A small image classifier, trained from scratch.
Training: soap at rate 0.0025, 14900 steps, batches of 256.
Data: trained on capsule endoscopy frames (Kvasir-Capsule), 42238 training examples, 90.3 epochs.
Rows from block 3 of a small image classifier, named by matrix and row number. Rows with one number within an expert belong to one neuron, the router's apart. Each number is 500 + 40 x the weight over its row's rms, rounded and kept within 0 to 999. All counts start at 0. Numbers have three digits each. After the name is the row's rms in percent of the matrix's.
Before each expert's rows are labels from the 100 images, of 14848, where the router gives the expert most weight on average: "strongest on" is what is common among them. Only what is clearly more common there than usual is listed. The data: capsule endoscopy frames (Kvasir-Capsule). In brackets: how many of the 100, against the usual share in percent.
# router: router (model.blocks.3.mlp.router.weight, 32x128, trained with AdamW), inputs 0-127
# up: expert up (model.blocks.3.mlp.up, 32x32x128), inputs 0-127
# down: expert down (model.blocks.3.mlp.down, 32x128x32, transposed), outputs 0-127

# expert 20
strongest on: finding: pylorus (67 vs 3.4)
router.20 094:553478541514501443449524431551558499462478529534523499514571453425461475530476476524584485461464531498503478509514527505529520467510530517438532520436503533533441570484523495472526499450516501467513532475541533508506472499477475493530547490477564541508506498512564485507507478489523472468610561432570470559464472548580441417519469560520454455471495527422548526578508511435555560496423
up.0 108:465463481458451462523509520478447442514511469484525492488510495507455463527583505533530475595549508508514483576481472451561509529587554437453461462485512541472508539464429432496535453530542503403482524489493440456515448551554518526457546498549523525459461487486523446509550557576480541531498430458456434470477493476512553531485545520542474539428473515485527503516531516520436472451407
down.0 095:471495491518509524568527488473475452459493461556470501479471509444451533431532515536467406509481487539518467504564477520507485447507455512470534514468460489453557617588500521479559462466446480509496520511585505497507502476429500494498450521487455536611495523512502530479468486487557449448529541562478416428471436492463479454464490476470562524478536483544546472536483552526506527410571
up.1 102:482486470452607503523440475527533526491535455494420518512516513485516543518451506526514501483535470488528470490465541424501483503448432523474552539458496452545400601498461430411503478512531518512461478490567535503487486475522518491558439476464573520498566441507528509490475542540509522498509495519496554580524491546594468512481554426510464489541515405478467490500517451498559579466485
down.1 099:461486507546465521517586527502485545502441455488516536494514559502552470496403533447424491523522535480494496513514461442499543500521485492469470548517472527423485499473528551526446470548457547507439391533521479475514494511519531497500487474494471491454439500560501533533421481476452536573518427561528492442555482489455508560596496541433548486487410527484417490451484467565526508490462
up.2 097:510597590548488505477471548572572496460542483540491504516491478508444500563508394544504508507507496468545503540551484507499524531509533440520542485470515467474442541457462466477497523473448489508461492525448487543492518465443498592504506456474490496529496572485514493452441450485521445420468637514511511431499443526447502571471492528490515505529451454544579477532520532439507534537463
down.2 102:594487457489484529475532517475459441437580509472482530495438467472486503492515490475477445536527523551576493557490478583496590481534461471457533535485566500434459476509481526475477462582509506420508462482521497469451477468491452431453476460517444425507533572506491528564586533478488525494498455503458563583494489502482484498484473433527538506456510469574497527459460417510487481455544
up.3 111:548517472485470480469494434493470475487467549517574504533487530511472465483524486464512430496474520517553563476567451539501486499496435466478538517508506508502558515371577531567405451523494566496486495517481455502483516508519542510453439479514476524408516580461486495526492532393508522546497511469498513546523498511491443533464457532457583485425453494424528485523477539494504509610464
down.3 114:426463508456503543485535458576489475505499511432500533428441502461456536491563502527567516531580549537486466447494535504550541509499493524544475524483548491498530460549427471512528525455485507450505537591465504497542479399479470501516576494424501445498452472504553457474438551478490563446486459549471485509496406502503498504499477491528491525523498489529491493599477591460498579522440
up.4 100:476498564490517435509522512474517552518474507469488512415523483472484460491471512490544437425553544467552510552465588532544441524507492483457495488550515473521468452499455539516544518548558458533478494449541535558503441438500550465485489542540521501537490473502447591465468510486476542391507460471553541423481519495437513425554426459524455474482514496523516471459545568473434472426471
down.4 099:555518560500517472479530556475476517547557532547504535460497441461481526547494527465418524525469425488557406538545503512519517535469522455533497538463614540524513507516521541512514558526516470480480477541495518476453487536526448507542390449495536520442499487536505493515541462514536452510508511532497488454386542526474606512453586490521471528484543536477505480404507457505465437492460
up.5 097:512514547466508515471542460411504544498461476390550440530536516506524601441507496510561458489501468552507516498583455591548526498510500392499526490450520515468527520424462459486436468532511499466508512530463409528483529503462485546556517514480528530477459552463455542514493434505497480508479498508501547512496493568557524556454547549457528467506464478510515535514557541416539578510517
down.5 097:523460471503427484435566401552426480527488468444541506487461445527484518532439563477493483545534565453462429516527500483445460503491465505481516475525575491496527464436468520460516508554573511500456560461469549554489507439515443540471501478440424556530527492516544500460544556510470539419498493521481522477491455468462479470524459449482495390487507451528529454539565539458521530477485
up.6 106:507527498551552560450540484476483494503436504438558472501510483448423508536509494481530539484413559495432505518506498497479517497527428552506586504463451440568471483514504462450499570517541478523496532491463565499509525535470461481560480509461533515500466478555531474529553559529498491472601558541541585530545553479455498473513522542605452503448530462481541491540501452427479487454569
down.6 108:466512503502491532477467469530436521451478501470562482450563485578579522547534495471473515532462462508519511557540528514531421479540547473576490393456479434522576504489478568495460462483455525517517486498522494453500485531526506518548490506452492524534507541471495543522535522453545507522479468522559532598450535468415510501579605501533469575477455443479557530486438489516519526572494
up.7 088:502445386520514532525527456498540465504501531564500555522496500486535528537503472565536513475548530486506489545451486511559488511546445551497471459456467563471503482543505537483541540493443543538452421487386476546476550457569499529482415425462450545567500471423522490565453490547504491493484455509507493524461480498538510465545591483571543512535535491504441501536492531477466421528533
down.7 085:451480532498471528481490444507510528537509606496532591524515504452495456473529433446523496541447512495548512510447555577604513455518539602476501470508499543448503539547506506464386533483469536534407534478512446437528487530500579489504540511559527555495577506536500466490557518483490479569572477437511478510476472566524528520487463481540479515480442495519525472474481511538466492487541
up.8 078:497438513551511489523449451423487525435478462483509539483580485463467503505502470463495515497501499543458473481555527481530492441531477541471559552450459525552474554552493536393479427580470512484502568478519468497470572477453462532518437530472608533528546512514440591496521442522475472437467533478501515511494448455531471445477473472527515427456477480461539557432456527539496507492457
down.8 082:476453437489484527441507434512537562474418448523570420481467534403503478582487505463459533457544480566487459556485441459487463534441396444478428414462476495528489518467488471540547487515485443483517478495501565505498485511533512524501473477439522493496439500534484579508534497465511524553501467413471467489437499474515510573551539450482497485508474421493498533458466481488545513518506
up.9 099:534534432544577536508500455548490524525509513491509505537525549487510491600451540517438537523493440442442469560484454486461562426453538503442537541440452520547532516484582545578494508449483501534539483461518484528499498529490444471540477465513494461495488557522442506500576496521452483471495520447498498538432437474557485476509528555526528522457508534503580574555489444518578418481513
down.9 104:469463485537493457419500484536585494466470480433451490446492487501524527463540432439511558500530509501481499466479444465456430506513489582458477499550420381568452516498478505479471474490528516512511501472463456461494524534534494477517519481476638497458566479441498499510549554494492490574451522489504547496528486444485407494501561446496493479499511508482485548466462554451564514576488
up.10 107:483481514477468468504536496495491493495564509537477550458471533439533494499462473568520542514539507507507512530452531479484424529498531493546493458535430487452489520457526507454467505539497456534468445403503551520490469491447505428453500514561441547473505550490546515370491516454531477547489557552510528525494541453525574500452458561479552535517549543469482522422576427493497601437452
down.10 107:564480527481513546527547498492510573521473505501443509495471465438503498497475493468451535511385525536490500484413546541494535501513483496463566514537462523441496458448559501497520459534509423567482475475516566594539467501390575468514509499538466493454455478513548495499570395449490568493534527453459535503544513578496490519541440486465467581511482522510481479460544508464458478525500
up.11 106:456505501503455509474516487501508415521449467458521528520551570467554465444442462525495519478516446553486529469515499475482444521515584507473445488546541428533463511483467495512354455582567519469442480511502472444479508518466532503522455513445462632472483479495504433546517520501463482523487565509464459499480468503529431495505456509480534499479548531454507494518558585490433546519464
down.11 109:552484478519444508553482494569433542546508524480498500529534509484514526568565496518525533492464505507507547462458570494536498544500479560564511431501518525455546459495460442442636567496526526537438580541518543509484436521517438563543459482421471545507543529441576475492485523461484542435529482563523537514488483503528478490479463519493465518440426562528500450519519545466500541522528

# expert 5
strongest on: finding: ileocecal valve (49 vs 8.8)
router.5 108:522565519568572503529463482492500537518539563526473523468488530573437474496540516498545553527503541542497524504509532489557459536461527538464533540516461482464508502504527453531454573482418521530468504475541483526525370493485526491485459538529526445483410509482442475452446539513435470490457437551493469453537519462494552529541542516517469498491438403478492434509495506523411449560568
up.2 092:429515507472504487498501490525495531508508424469541527468433531494480506477490493495509535506512505470536545467469567541438514455442477544443464441567388453440436517537469509502501539531461492444490563488507562493490499452526498613510489506554606542509535521537548465451541437587442509497505436539509530537464498510492511561496460551481509480415430506521483524512487501560462451509440
down.2 091:516494441548520571486466419454446496562454562519498510524473481504589611560444452476494557510443526514476539485437476448469444493471540539482505495455498499558502481504526556428554557437533475510534472484513448505536505441503524483554513497442540494504486506518513499510498514525507446449520502490517505501481543464488416475471559478502451479564544490549656540499477563508509527505519
up.3 106:493487435528474519495484477501431533580514499429541497484501446551533474508522575537496494503502563486425612555525510462580532539417512441510477524544517510553471495495534468504498430488506441511460528501557485471466507478503476464503486545469459474472439502435387513502481499492587451437521512495469491578548524539503489478531467434506440465462512481529473418490435558475498546538492
down.3 101:538549493524432489489476546495545454487487467601574544550561536399451529456519570413497502541485520528526474540504508558485465483485505454468512520473467472444494579510473495553507408506484489522472472547518488472560461523500532530449542441498475551433481515471588498539498411454468534458513420530507505558450477494483573494477513494564512541557519496517493493471516444502463459484553
up.4 093:488496508572487515476471496528509512596507517451516476449514499533469424450510505526453486505483496442577504488454541510448558436572571492478458449488520576536578567490508512524521538473482488540479480517601536473448530524479483459538527537545449485486468528472487507530505518505508603474530513493459474560524443391470463454554438452537496456566513472478463469496487516483553469410509
down.4 101:481504443494438448477486496495518456494470402555482533471533512486413475547521530466513548517470450516468455523475455485514444554429493516453525570545476517451563464546509454521442521447444540531521488444550521494515484464473529528461536491507543562551482573499581484595479497434544547446440546500515537483474553560471526574503550483518503504457502443515546512506566496505486580453485
up.5 095:439532478407528547454502515446449515478510527498521450547534537517512545543480475455469492514460495469455561495505558491497498533502415472562475393543479565472540509488515446572571510475510468496481470552550429504479523440454496498517481458549544533521537508460464505546490518476506484556463554476452566531472524484458401506484509474480534565477545528416492506442461497472593498553560
down.5 105:409483501494459485595538549463549514488562490497492551451464511458466538511473537528460520482618514424506500431543507510490515552527492526458439526522536533483514577513418445504520515537400544454531596462434502511511454509502466504478506510443443543524497430481481435488513520474494472574483510506556431449500482483548458520441507503463494444534456529541496467446507527529475493506546
up.6 089:433404432508463510432500512453427482510486465526497455506515510568499508507522464559480513528491463449488451497452517467533541544494411395512501471530512545535521534521509456492439482505507454396542516524447497456529503506540521579541562455499532510549535511488490471424486530512525472519496522444522491550521518477495497528458579446488521554479475486431492463481387521604541485494514
down.6 097:503595439534483461541525543512448534502547455510510455426526449533472495431515599561440488493479577553514493480578518423477545483513448522488462524511476540479558525427440453501520542541496482502531484510484463464451475428536472419549523459435493468515472484496485508440480448470538516514435492469483493523496455488520412489381497486517507507455480554559482508473452469490508484549503
up.7 108:533501476474440520534494472606471498554530524485517480516476530523472480510485463481555466493488475428545462501515536530476571522509456531484456507447486537582398528477512511555468536531441518445522509450456537457514456433502464497527480560453524517459470551444486520447528513497445544505440577466494583474503479531469544488519456498397510545458532503554528496450489381545515556476540
down.7 101:540479576520526537508498518515505499450509515546565568522548557465478528526484480514458488519462483459508525498502471451468509472489461524555593450451539545427496527491503535430543524482580545490554424510478550463525452581542407497499491577495495468509490402482426532457480488500529451468425511444457443496439469473489448471563548459521499522469510488447491556426465528464511513477514
up.8 109:518545527519556506505479471481444508415515527569522455483533480469531549561520479510484526553511437516466538539482486478437492478451514548431469484510524516405533550457586532449509518402503577433455518468484535407458459497517519483543534563452516557471459499540541499507500488539486491456483517435575533483509521516565481486517524509497521484529432440451556545500421512544530450538453
down.8 113:533518519483465505487498496526548471519465576495523523519532503504569546540483455512498438509488477525481552403522473429566490411452517553489497477455482478585505550468524522535491483488502486578468530527515446452481491419492476490503449588524544436496557580543476561494505536574477373452561500546472523535486505462567493505445474484539545489498537522497479538533557520480554464510542
up.9 107:508463524527484504488511503531518499537487570547446528466469524494541492544504493540453578507559550475485542527466549465506550512490467544537417529483436500498532552517555466452450478476472511480485497468477396522475470473495577597458454461499466498501453572401494503545500588564487499548488490478476457469574472448519504489468566457500538483401478468527478566425465498532440488516473
down.9 107:450484497615550487493479490492510548469520519490549392521514423519502525451501493541504519511473514511535518405561541467448433514475530543499478518540514424536513452552405515466610496516492438553562524531461510469523491524555478463472485477507468508489526465514408507440504469495522537510483472451540551552463518515459486528422451530439473435438480488547497520449510467455490469494472
up.10 099:507515491517507526492536471521490526513573546482498473473436521471503514581510487496517573519456508477484513515514533522538559522476466518515528477476472471543466506550541541448501547464349464529487512481604540468421583489480585485528477487475448468486449539468546494504417502490480524568475436448458546454460535550447475510499542486565493527496506536497492499515450583532452541593531
down.10 103:465519498525469482435493533440516536511515566522549466507553491422441535474495513544489472450460479436502502482466543495429526500491482519495491501503529429479556490507510499486471426422548488533515568520468439549492437521449490503479518522477482447523529468458459430501468427471585478522478463458541529523406543547474400459456512468458477454621571461476456486435523485500520500471511
up.11 122:498473526525451507512552576423483500464515466547466459494543604520530534446542525482535487545459453493592472498513502519472501502484504493559544473531504509473571442580482512542522511508460571550560536531431399492534508572518533425457499519490480572458508485510530543473484489465501495530481543454484488486536506481501442435558427565523542565535570571450496558534477494504520486489519
down.11 111:560440484517489509571558479520481476548464520471493499429533400491463517541502511563549469567584518481535564521461472504475520558502531478423510544494497510496487538490466447495523430429543514513492569553512521536474548440521536500462486541521466460419525416567491525489469446507536590432452468509503467531514442509507481466488444525531506538476492477522581478569503491459524452533564
up.12 092:492572458457502547490525514449537481493532531556473469501533480461547484482469522520503409515487468532453481531465496404494525474569399515439505548505487478516497474490533460501394554479500557504523498562549536496458574508429599491475504472526494500510489454482564530548494490512538458466449507457599467457484508548496509471449526481514542499548444453481508436494440591506540430498480
down.12 089:554540524504466506519424469476529495505481533444476527554532549491503493485495497495551490373470481539520506397565528478530486545467515494533488519489524436533518435514489465540550453487469497514496557505524481531463498460552461551535430563490505554494567563521495414522488464530535440480535463579455520587481434459523395449481526436434497534476476547517462512462524515484469545496491
up.13 089:501480508483472583501499508550552460547511533451506476486442513542469520521427480460513506514475540494508444503512513496472476520437567404505462433528591519430477534504502475451497509517508512469505497523521518403486550520488421468483573493551574509524544422513568422505532508532535545501462467492561511535459428550471543473547602502465459504463427470485512517524555492527482507442562
down.13 087:474492496494518472489503545573521541496489479501427518412484480551547498531579465521525521551532498495521571550431514531533457429512515458457458530484441494564492477527462518447492531564474494536544498491522526521446498451488544502533443511460492514533492503500448451497548513514505439451531536555464487390533547458503465606486511451490463504531540583471510398515453491564529484506404

# expert 14
strongest on: finding: ileocecal valve (64 vs 8.8)
router.14 094:471596510520472521463501448489489518518455475503435512460415513538468510533433466465494556470434483469500551488445562573499483441464546509419572542459511431428500486464532481568423506505499453587548533494523508570446534517552524460434485496480525514509453537529451527477508554479478518526572443522525493501503446506460503462538548521543482533464501446543498487520490428531417487506534
up.2 119:534535555510538569499548471522546522552500497486520457504485507530522470465533525546481520503468464492479496542487506501557526475535500506556515552500509509472519385551499510438503531479532482561535474573540599493487463477528430528495436453587475541516492550445413523526507541456478528583483498539562570484411482484481556480586495480559451462505480503445501540433483450514464512418512
down.2 115:436457460520445417504526505497494522497469390540535511514604480503423484477589487508548446529527535412487494491528516478507464478515481534530499501442468439551537496506484481490560452498498498469471522492532540495558476525484488475525530476485503491558588494500521485462548532469563553570485465457462456474527464457482459549429556432478496530459496505504471613501521501524495530543393
up.3 073:483465539491527491462502543557491540487558494518534505465518480509537467512517476506494515524548503487540418496541515591497540528530494457443418435480547495564503570549510455481489514493508470450394499501435522523556494545574458559525495455510565526497515568484555504419402534493536591519499567490490462517480513459496559498512439502452444489559511444497553424519447464493530479533523
down.3 077:478441530505544535475554507508512506406473450470515564456459459509506489499532560452510437523619503507454480531489459546514476481520498490530518455576466448489469531476490495534606453478542514471541459503496500529511463429481496511510521550502459498502471422573488605548505508500466448503477554457529483485521521514495455503493466542493566403476493551453505464492404539412537481530543
up.4 103:429484527518482550524518527513461507563468427490510517429508527480497533486592514503528463489476529526540492531482517482580462536541481401461578461499488508525479468582510425509516432560524534506526458535493468464461461459558488579526498515544526492522520530524507524430522556512561543484486519441511615554499455517510415498471467562507529488486428509497511515442455595538547506483490
down.4 096:498467516514459492519599388557514504423493588463508466438488493440450538502563502556523467511530470514506466469485459473505499532494453548412490473547522468502483446495545566512532460459515548414525450502555480477525524483500445530495475444517406498427516500444430559434484508484562518481496543551493501551502476506478567503535530452530504529556453535440514547485534530479512445485524
up.5 095:557579447510558528532554535445509531515466471522478534471402439482520490495486432545498420619425479507514502542468567517521523460457531450484555440526483543545541511445536543443507512573499588537469508463577519451508471525538476528496558474553525457527468499464525509532469516466489461542551450521512577533489497457528483516558484522467493451453496507485486483539444468539478448504520
down.5 098:429472438487470505540437382493518465525501424416489505522559494536411485466549510584472462489491484492456545503436505517442522483539474490467476523516491479544536463527544501530464450494485473445551521519550595461433547512482508525474469554438546505551516520426484486492581446439492534530507566499467494528495537535437538504548496492516539581526485526482477509463528534561489560485530
up.6 091:452493465401498480586492503484471508534551433542508474536454499550444519440580465437491473496555556502520442474554530474560479530446552521513483510462503481428465533483490416518456577537479430459522523505487536485514499525512496407501395490498471495435426450481597492529538494548458509486564505584523496520450495506544485463514513499454471488466539459468505523531512489445476518490506
down.6 094:456506530483460502507501534454512457487546486528421563406404533520507509522518521433517487544463504447507385414449544491543533479490529476512573503493494545506524481574537502464499471473505589509531497490513482525460506453492524487466554552474542506521454478589524425421405504543479511520509456509511530515485523587490454481553506507475467504508450432559536487561543494440482520483500
up.7 107:485556444494498488408544466485460511504470474502492455516508428459533460549534467496532441475497491479520548474495517546485529500402562548530412512455522406504462496493468530504476522464528491468513424531505449501553467565472590521452522503486503550457499498549556576458416459505504476479425437541524516564544545514482492422495451515513543552536511480498501510499447545463478492554416
down.7 095:485519492547563552520445550508542475472554574493518519501525540481541516541475546487470522458479513428480441482474404436540473510447501527456516457536505522449499468558477462418518549495467461519463507483536574502511565519543513502444554535508550443502412585502462564547540508468552487495535545474509463512516439496514518555561525541589495464501448519463512436484515526553472533471582
up.8 105:509471469549498532485511475428557573522529515451455483492427551594552547535502505478512539431477495473551537475496481484496521525558534426506540506523517547463571515453564525508542481540489458494453481534557471460482462491488478506496486476497532475499526417515391508425489565483542526511516535513409508507457446557369472505523466558483504480522483537469500485486565480488533473509591
down.8 107:511520491529502486522508425559511489587460456450467492485489470495438470463500522460503502438540496470514545549450506529518530540547433453475485462425407474565562500506487512539538478521415552527469519384450459460468535453471475489457465425508430491514515534474557567536555448549486505434485578555485528524496527464527497502455482451475428538477514507521470490497494438501538505490430
up.9 096:498492525486507520459552457475471523553436433444538560436540507536479498448484526563571511483504480499460512488495490526461565498520469479564509532451512550465533581439487517472467534460539539488489506530502523525422487447500539476518492562446550460518482488557473464540564549454474509467567539534477517551528454508554495421476585558580457473480542452433512495593539527529442549521468
down.9 093:543492549520548441535631479593542438520501433515464435471503503489494492462528552468499562472501513517503521475578539454456509524455493464454463470491551554525523487462583444577542523492554531502509513517512525499500546527582481497521489487515495509468488508482505495505551504500558495551514453512470397479499531473409497535413515510537543558478528451521516489592473474497414509505449
up.10 102:436555515360569466487503448499490471518513515462512512429523517489553490483433491484450442508401475468459570492485528508470517503590514490538464487563478480497508543484452524542490483502506550531559506554514521478554496456447464523494497485524531517479482431444522481430496511481533461512523497578539513547436485430484512561463553460429495515554550476452548518456538451554466485438459
down.10 113:511465487398513469479512481532618529467496510536437521486432484514523527531523526462505552556529558489550440579503495463460474517489472489580553551549530537462520519507443506477459485476540509422554408475537491529551501535465533545502563453440505490460549529409591492504526479495515470451537512493428483490482415481521518534482479541488521480500495459524431468514510486421465456490477
up.11 097:451468581498454453527479472496440583490447476476500466484534457524463472500536479527488511440456464515554449606486475506535508490466527496528479505483452514468510525479414488435565477445515479537449448529495441515444449472502523503576445521469555468486487538531509523528567459537507541435502522530537496437431558526427534522532520454484404446573533494521468417488461464492462472519466
down.11 084:541498529476470487452502545590528488506486431547442485496485542489529467384499473541576524547469487512514566443616432525512515487405466443451539536474575468502413454546510435507530487502491531505520478487484531458496535568523434507483519519559413549537498550506451476486464430492556487533436501483457493488454524520531504521494513470483513507510502586496571497526504497543512490502517
up.12 100:474511537428588516543540462398491495478541513475453480501464477499510508513549553464490500536500535558466532473489510505481487530499626517542461462509494490499467478446461509481453446536505462530479512550545508532491537531469419457408447490411446520493544593506579472463456483545468486522517466475447463465493549471490485535536585488487541518536499557508520543562530547466484411501529
down.12 093:498519463472492475525490535513538508545539505547544524511480429513527480529513536474577423468479537455493421498488424488543448514484481484558558473535421462472524487541497532421536490513521576461504448397472555530505530519476513536532616419547579509500528437488491549480465519502486510528538475497503534555446458473510503527484525439555424490546524442445540446530467460480503556472522
up.13 096:418460495508439472534488473512467473499443536434429506456551585469509481593572510479470536501555553523497512515476450495539407467512504481513498495517493450449490566471488477545521483507447543497438493504438460515490571524522485455552486507392456501505553507476606517505491548555506486530556520499485461480434493560451454537550551461483549548555487513528549512492536466438485552490480
down.13 103:527545536497497464495523529487541502413544493501474498440469480485518577549412491513527502505527489538558486454500534522437532526467478507466569525498536592501491542527508434482490459527479518545530523478446441485566537511437566458479535506624456484537536445529492533493426493493466504511402511560486512524477481461430565554505460385449528519491495460480452512547453535469475497489485

# expert 6
strongest on: finding: reduced mucosal view (75 vs 6.2)
router.6 099:528552518546491546518462589556451549499483494427490525520550498524527573440509511476529553565588483540535563494553454467430478484476465443585507497515514501476520508571505533460436442526524522557491467533471461450464483526476470539525452481476433515470458474459507433467488452478423496493432515549415545461517494517440516515441475476481486537555512507515440568466499450517456523493549
up.0 093:511416531529535522500471441468547514488573515445555499499538577441556580441496532458560489495442453506535540490549554506443530477529508532444525478525526452519522473549536521510525503517490447478542509572579465583452510536550509518458477506446493531475501405474514512580502470439543472524535490483527581520486485469551516490470492468468487513540477427519469405559530496459484454495557
down.0 096:514466536468500489460513451477418521481490397501407478489497374556477493530502516513528529504532550474483572483510483527493488502441444607518478503529497607542530504490442509465458476485444514513544504492502437481540506435384512455553472558555498484489449535542480502472545486495511519554498519498560492488527541566520494491539525482438517493520509496549520497464548410494519478475429
up.1 100:444558432494510546541463424550536555555473485431526467499569477464473507503557482476610532460494420535526443495524456544576429465483469521487537543509449538495560466510508552467546572482455501523511557492521560516528495532454535548477539494489537459506425495489464520487513523434528517410537512567562465553556483534530468455479546505486423517485543524459500512501510484460498449491503
down.1 098:574497474500484486521465491525475467441554485468468508515432495513546543540554511515581478557464543550489491539487495465514416526562507429555544487575511545529462551535552460476439500534545499406528503548492523496454510511440489554476463530482493542437495436458489490486420514447540485493564483563540542443511477508441509443430486548481536507534426462420554497505541540528526536465492
up.2 093:509573494480490462532543553531491527452635567540441439501487490483481498547549524498540527551511472514509429449486524512416485545527490544462525443571486478476513494499491518503486558455464477533505493475577469422537510495522476495524489563538482510497510485526466516491527445591513500522525489532434495501536492475519504461496451451452521437516456551630442458478448396506522494540498
down.2 092:527544475586479553511550531429495517557432494533468541433473507506486469508487527567514461514558487495463497507441498547496571426554454473415513461478570479476527524474503441489473458479416565459488420470518503485507495496449551434471524461489463448578498573486492582555523531531538479450484493485470461547537506455447489585475455521473457521476501509458488563535521516453499509461452
up.3 120:486517492444536517543549522569545369513460433498509539490549484479503482506524559503524421516574524511482503454502537502442515508540443457463477383512533521511504548542488495530466469442427523435522534434513496494492485534454448532523499476511444528467484452503456481578490535549486489489481566486446529488468464474558423547539484488448558554500532523483552501461563476454522547459439
down.3 130:405497510463474519498520494499483470447489496506515493472501502526557520525543544483466391491558501480490570586514458480476539531518566486504470439491468522572505504523464501516545562478446531509488498531517472457512488574501538597486488413474464545531477513476510517466493505478498557424604553524511511522582478481544518584477528499487440492466464479527534441455448547512469599470427
up.4 090:521566470528481580527515566512517553517515507525447454513508487443512472442513528577523533458523441572513488474536522570490566497578535520492519525406550515455562470473556526572530496478444535554467457526561520498428559512461497461473450546438421562503470514562541455492548520539492505520519486534531547498533504519463573484538475536483476563500480447440488499518454464511480472482572
down.4 092:503416480589526572554560442420499547460551542482491414493484512459476509480565490541510459528468471498495588565538507496447400541446484550434482468501516524486569529510497452511449465529526529497474471501513436457557483447496475484524510489510483537482496506537494535490493568484511551549444554499546510458458494523548563433444570543479537454499514520464551513546521544470431518485513
up.5 096:494441525479538465494535519504480477532530523471522570493505489516573556549531497505522559524572436542521491507482504538553544516503453417482538548433564490525503472551550473518521521471493480449433521495523561522430438395533430510497544524479498516570494500456495543516522499459573543437446416488532438528459410531535495458562565448542539519517559509544462529505521487458498523507476
down.5 102:544463528504439569540474466517439465465557493462474531441510559541506535449462493481532507438538547554505552489523571525459517539566491530475487514458523531472512529484470431499460539522440546545545505506486423490499541550493445571561435512543425487443457509496562496523451515511534439534588455512525491459523476525510425453466411535535547499433494488467527443454500505546516556524528
up.6 104:432387503520517534427458534546465489479497495536501458524540549530506542547471472530525546523482494506486564521496502466444481518510530548522504503545482427491524538541489501424492460527459446548521565479547455456438428524492495481478501548413490521453473435496413477477431551500525530438447425480475515450528505503456487486522470546433569481475545446533430521506439510508423472493551
down.6 102:522522501439492452562563506506535534510526540414456524462506503486495546578523495555503598484480503580520503476553523492600548447540450521513503472403509566540452481545532496524517504509504535499550458524563521468545520555443530529456527512493502503536556607478491598540518515488545563531573516491510551485517517542541495532476526510546551501505500497592461471503548448494522470523492
up.7 097:562516507524529506475421475487411587513533580472530444505503514583498477552473472450505461562516458521548492486508472459463559531554476570455463459564508543479527484519437481538463497507535454510490518538470432457533566467474409539472535563511519539525530539473451494494435497469501475470440531457498472517575491452489507495442515421494502505537547413515438421503527508477503499523552
down.7 096:442541443442538485464526488468470505519417540545477455450525492510559479497524494529474521450459529494518442459458527495538560493554490478564522476487393539541421388498492465522443560446550479476487511514494514487465505475534449458582520487516491533438586491537477511468483486543553553519492549534549447511562559496457420492472511483553554500465480493499439497513473446436543520503544
up.8 101:565440559483460561435566482499503536546518518495581542535602491498467523411486482539496553384491535482569502490512454497463535486487483401572516503463477486506554484529510481452518393510522446535464410445528570511488483513531479471507492487477466457545488521469503447440436528431478497499499455484541541489491506497499513554516488516509459538471459512474525567517497470542523530562510
down.8 101:492418460546577501515486462501523443486541601511482491537494509551568463466452448434545443449440517489457481469587538466508517548503484586395506531487528517479520506515486544459486531541556518533544480505437489535496488481523482504441510527544543479459477511529424492538531400535486465528512540482402512488478541550505465414460533477550486477470481473505485549543491514533460470473447
up.9 106:537562468505468498516445514535444519537470482508469475439452502600535488527456557504463473595546483414517542471462509488474495432511438499413508494465484494410504511492526573482560507539471582501585459509511531430407565522427407567518461512560490523546498456478489538447538472510515476449482498515540522478536481503504552538523525483504510467461481524530474488507495502570509495478541
down.9 108:418528574467554485483596519470499486495520555531560510452487547438502504438539565556490431522557517522519612525453520534453466512525518452516518488478480473553516476497466537482490532547509456499430518500544475457527575475492532452442516451541465510473553568406450514468511515477478539436558524442511478547506550475455545545466568495507487503448457481467509435544500514510523438489528
up.10 100:485552457481556524610474498514502531563461455541524482533522482515527525570533489497457497476566509523514455540486450574521480484587560432496523472520499462525537496513496542477436489532586423468507519447469461487452511565506483450452454487461594497485583447524484509525488504511531467466422518444503522433500503521542541506527421471497542455537542520527446573451470486490429465514533
down.10 098:535516561474562489474469512466521484443485409509438475459518484527484557561444509461483508463433513399482485465599483454530472438526497557484503478538506481447516496502421359491504516523545474498502536541481531510519542478500440511507514485498387458532471507447467468472543446507570554458497498403504502490514522488491495545469507533531517484528470522476464556553512487502564528445551
up.11 099:536479549543511471510493541472495482573507469386507540481526502441484476470474466528492530491511491508532467487483454433540444466441525468531504437498527453492467432508493443499518581492502486425496518531504475493549446496624466505440465474403504507451529462457452572493522556538544554475550487519507500523571499439536539474468536507547513465514474499547559498492623522479432499533497
down.11 098:504561527464521460499482475494490514422460539566442478466566473546482549529557482524544432518533529526419539474539541464554578439574490493491501549544509518459425520448479512536432481522536536460558483492472462529484522524469514506474515501483485470519456474562525440509469559514382469497437475559494550481488481565461514492536542565545493509493537461541454510584524500482591468480527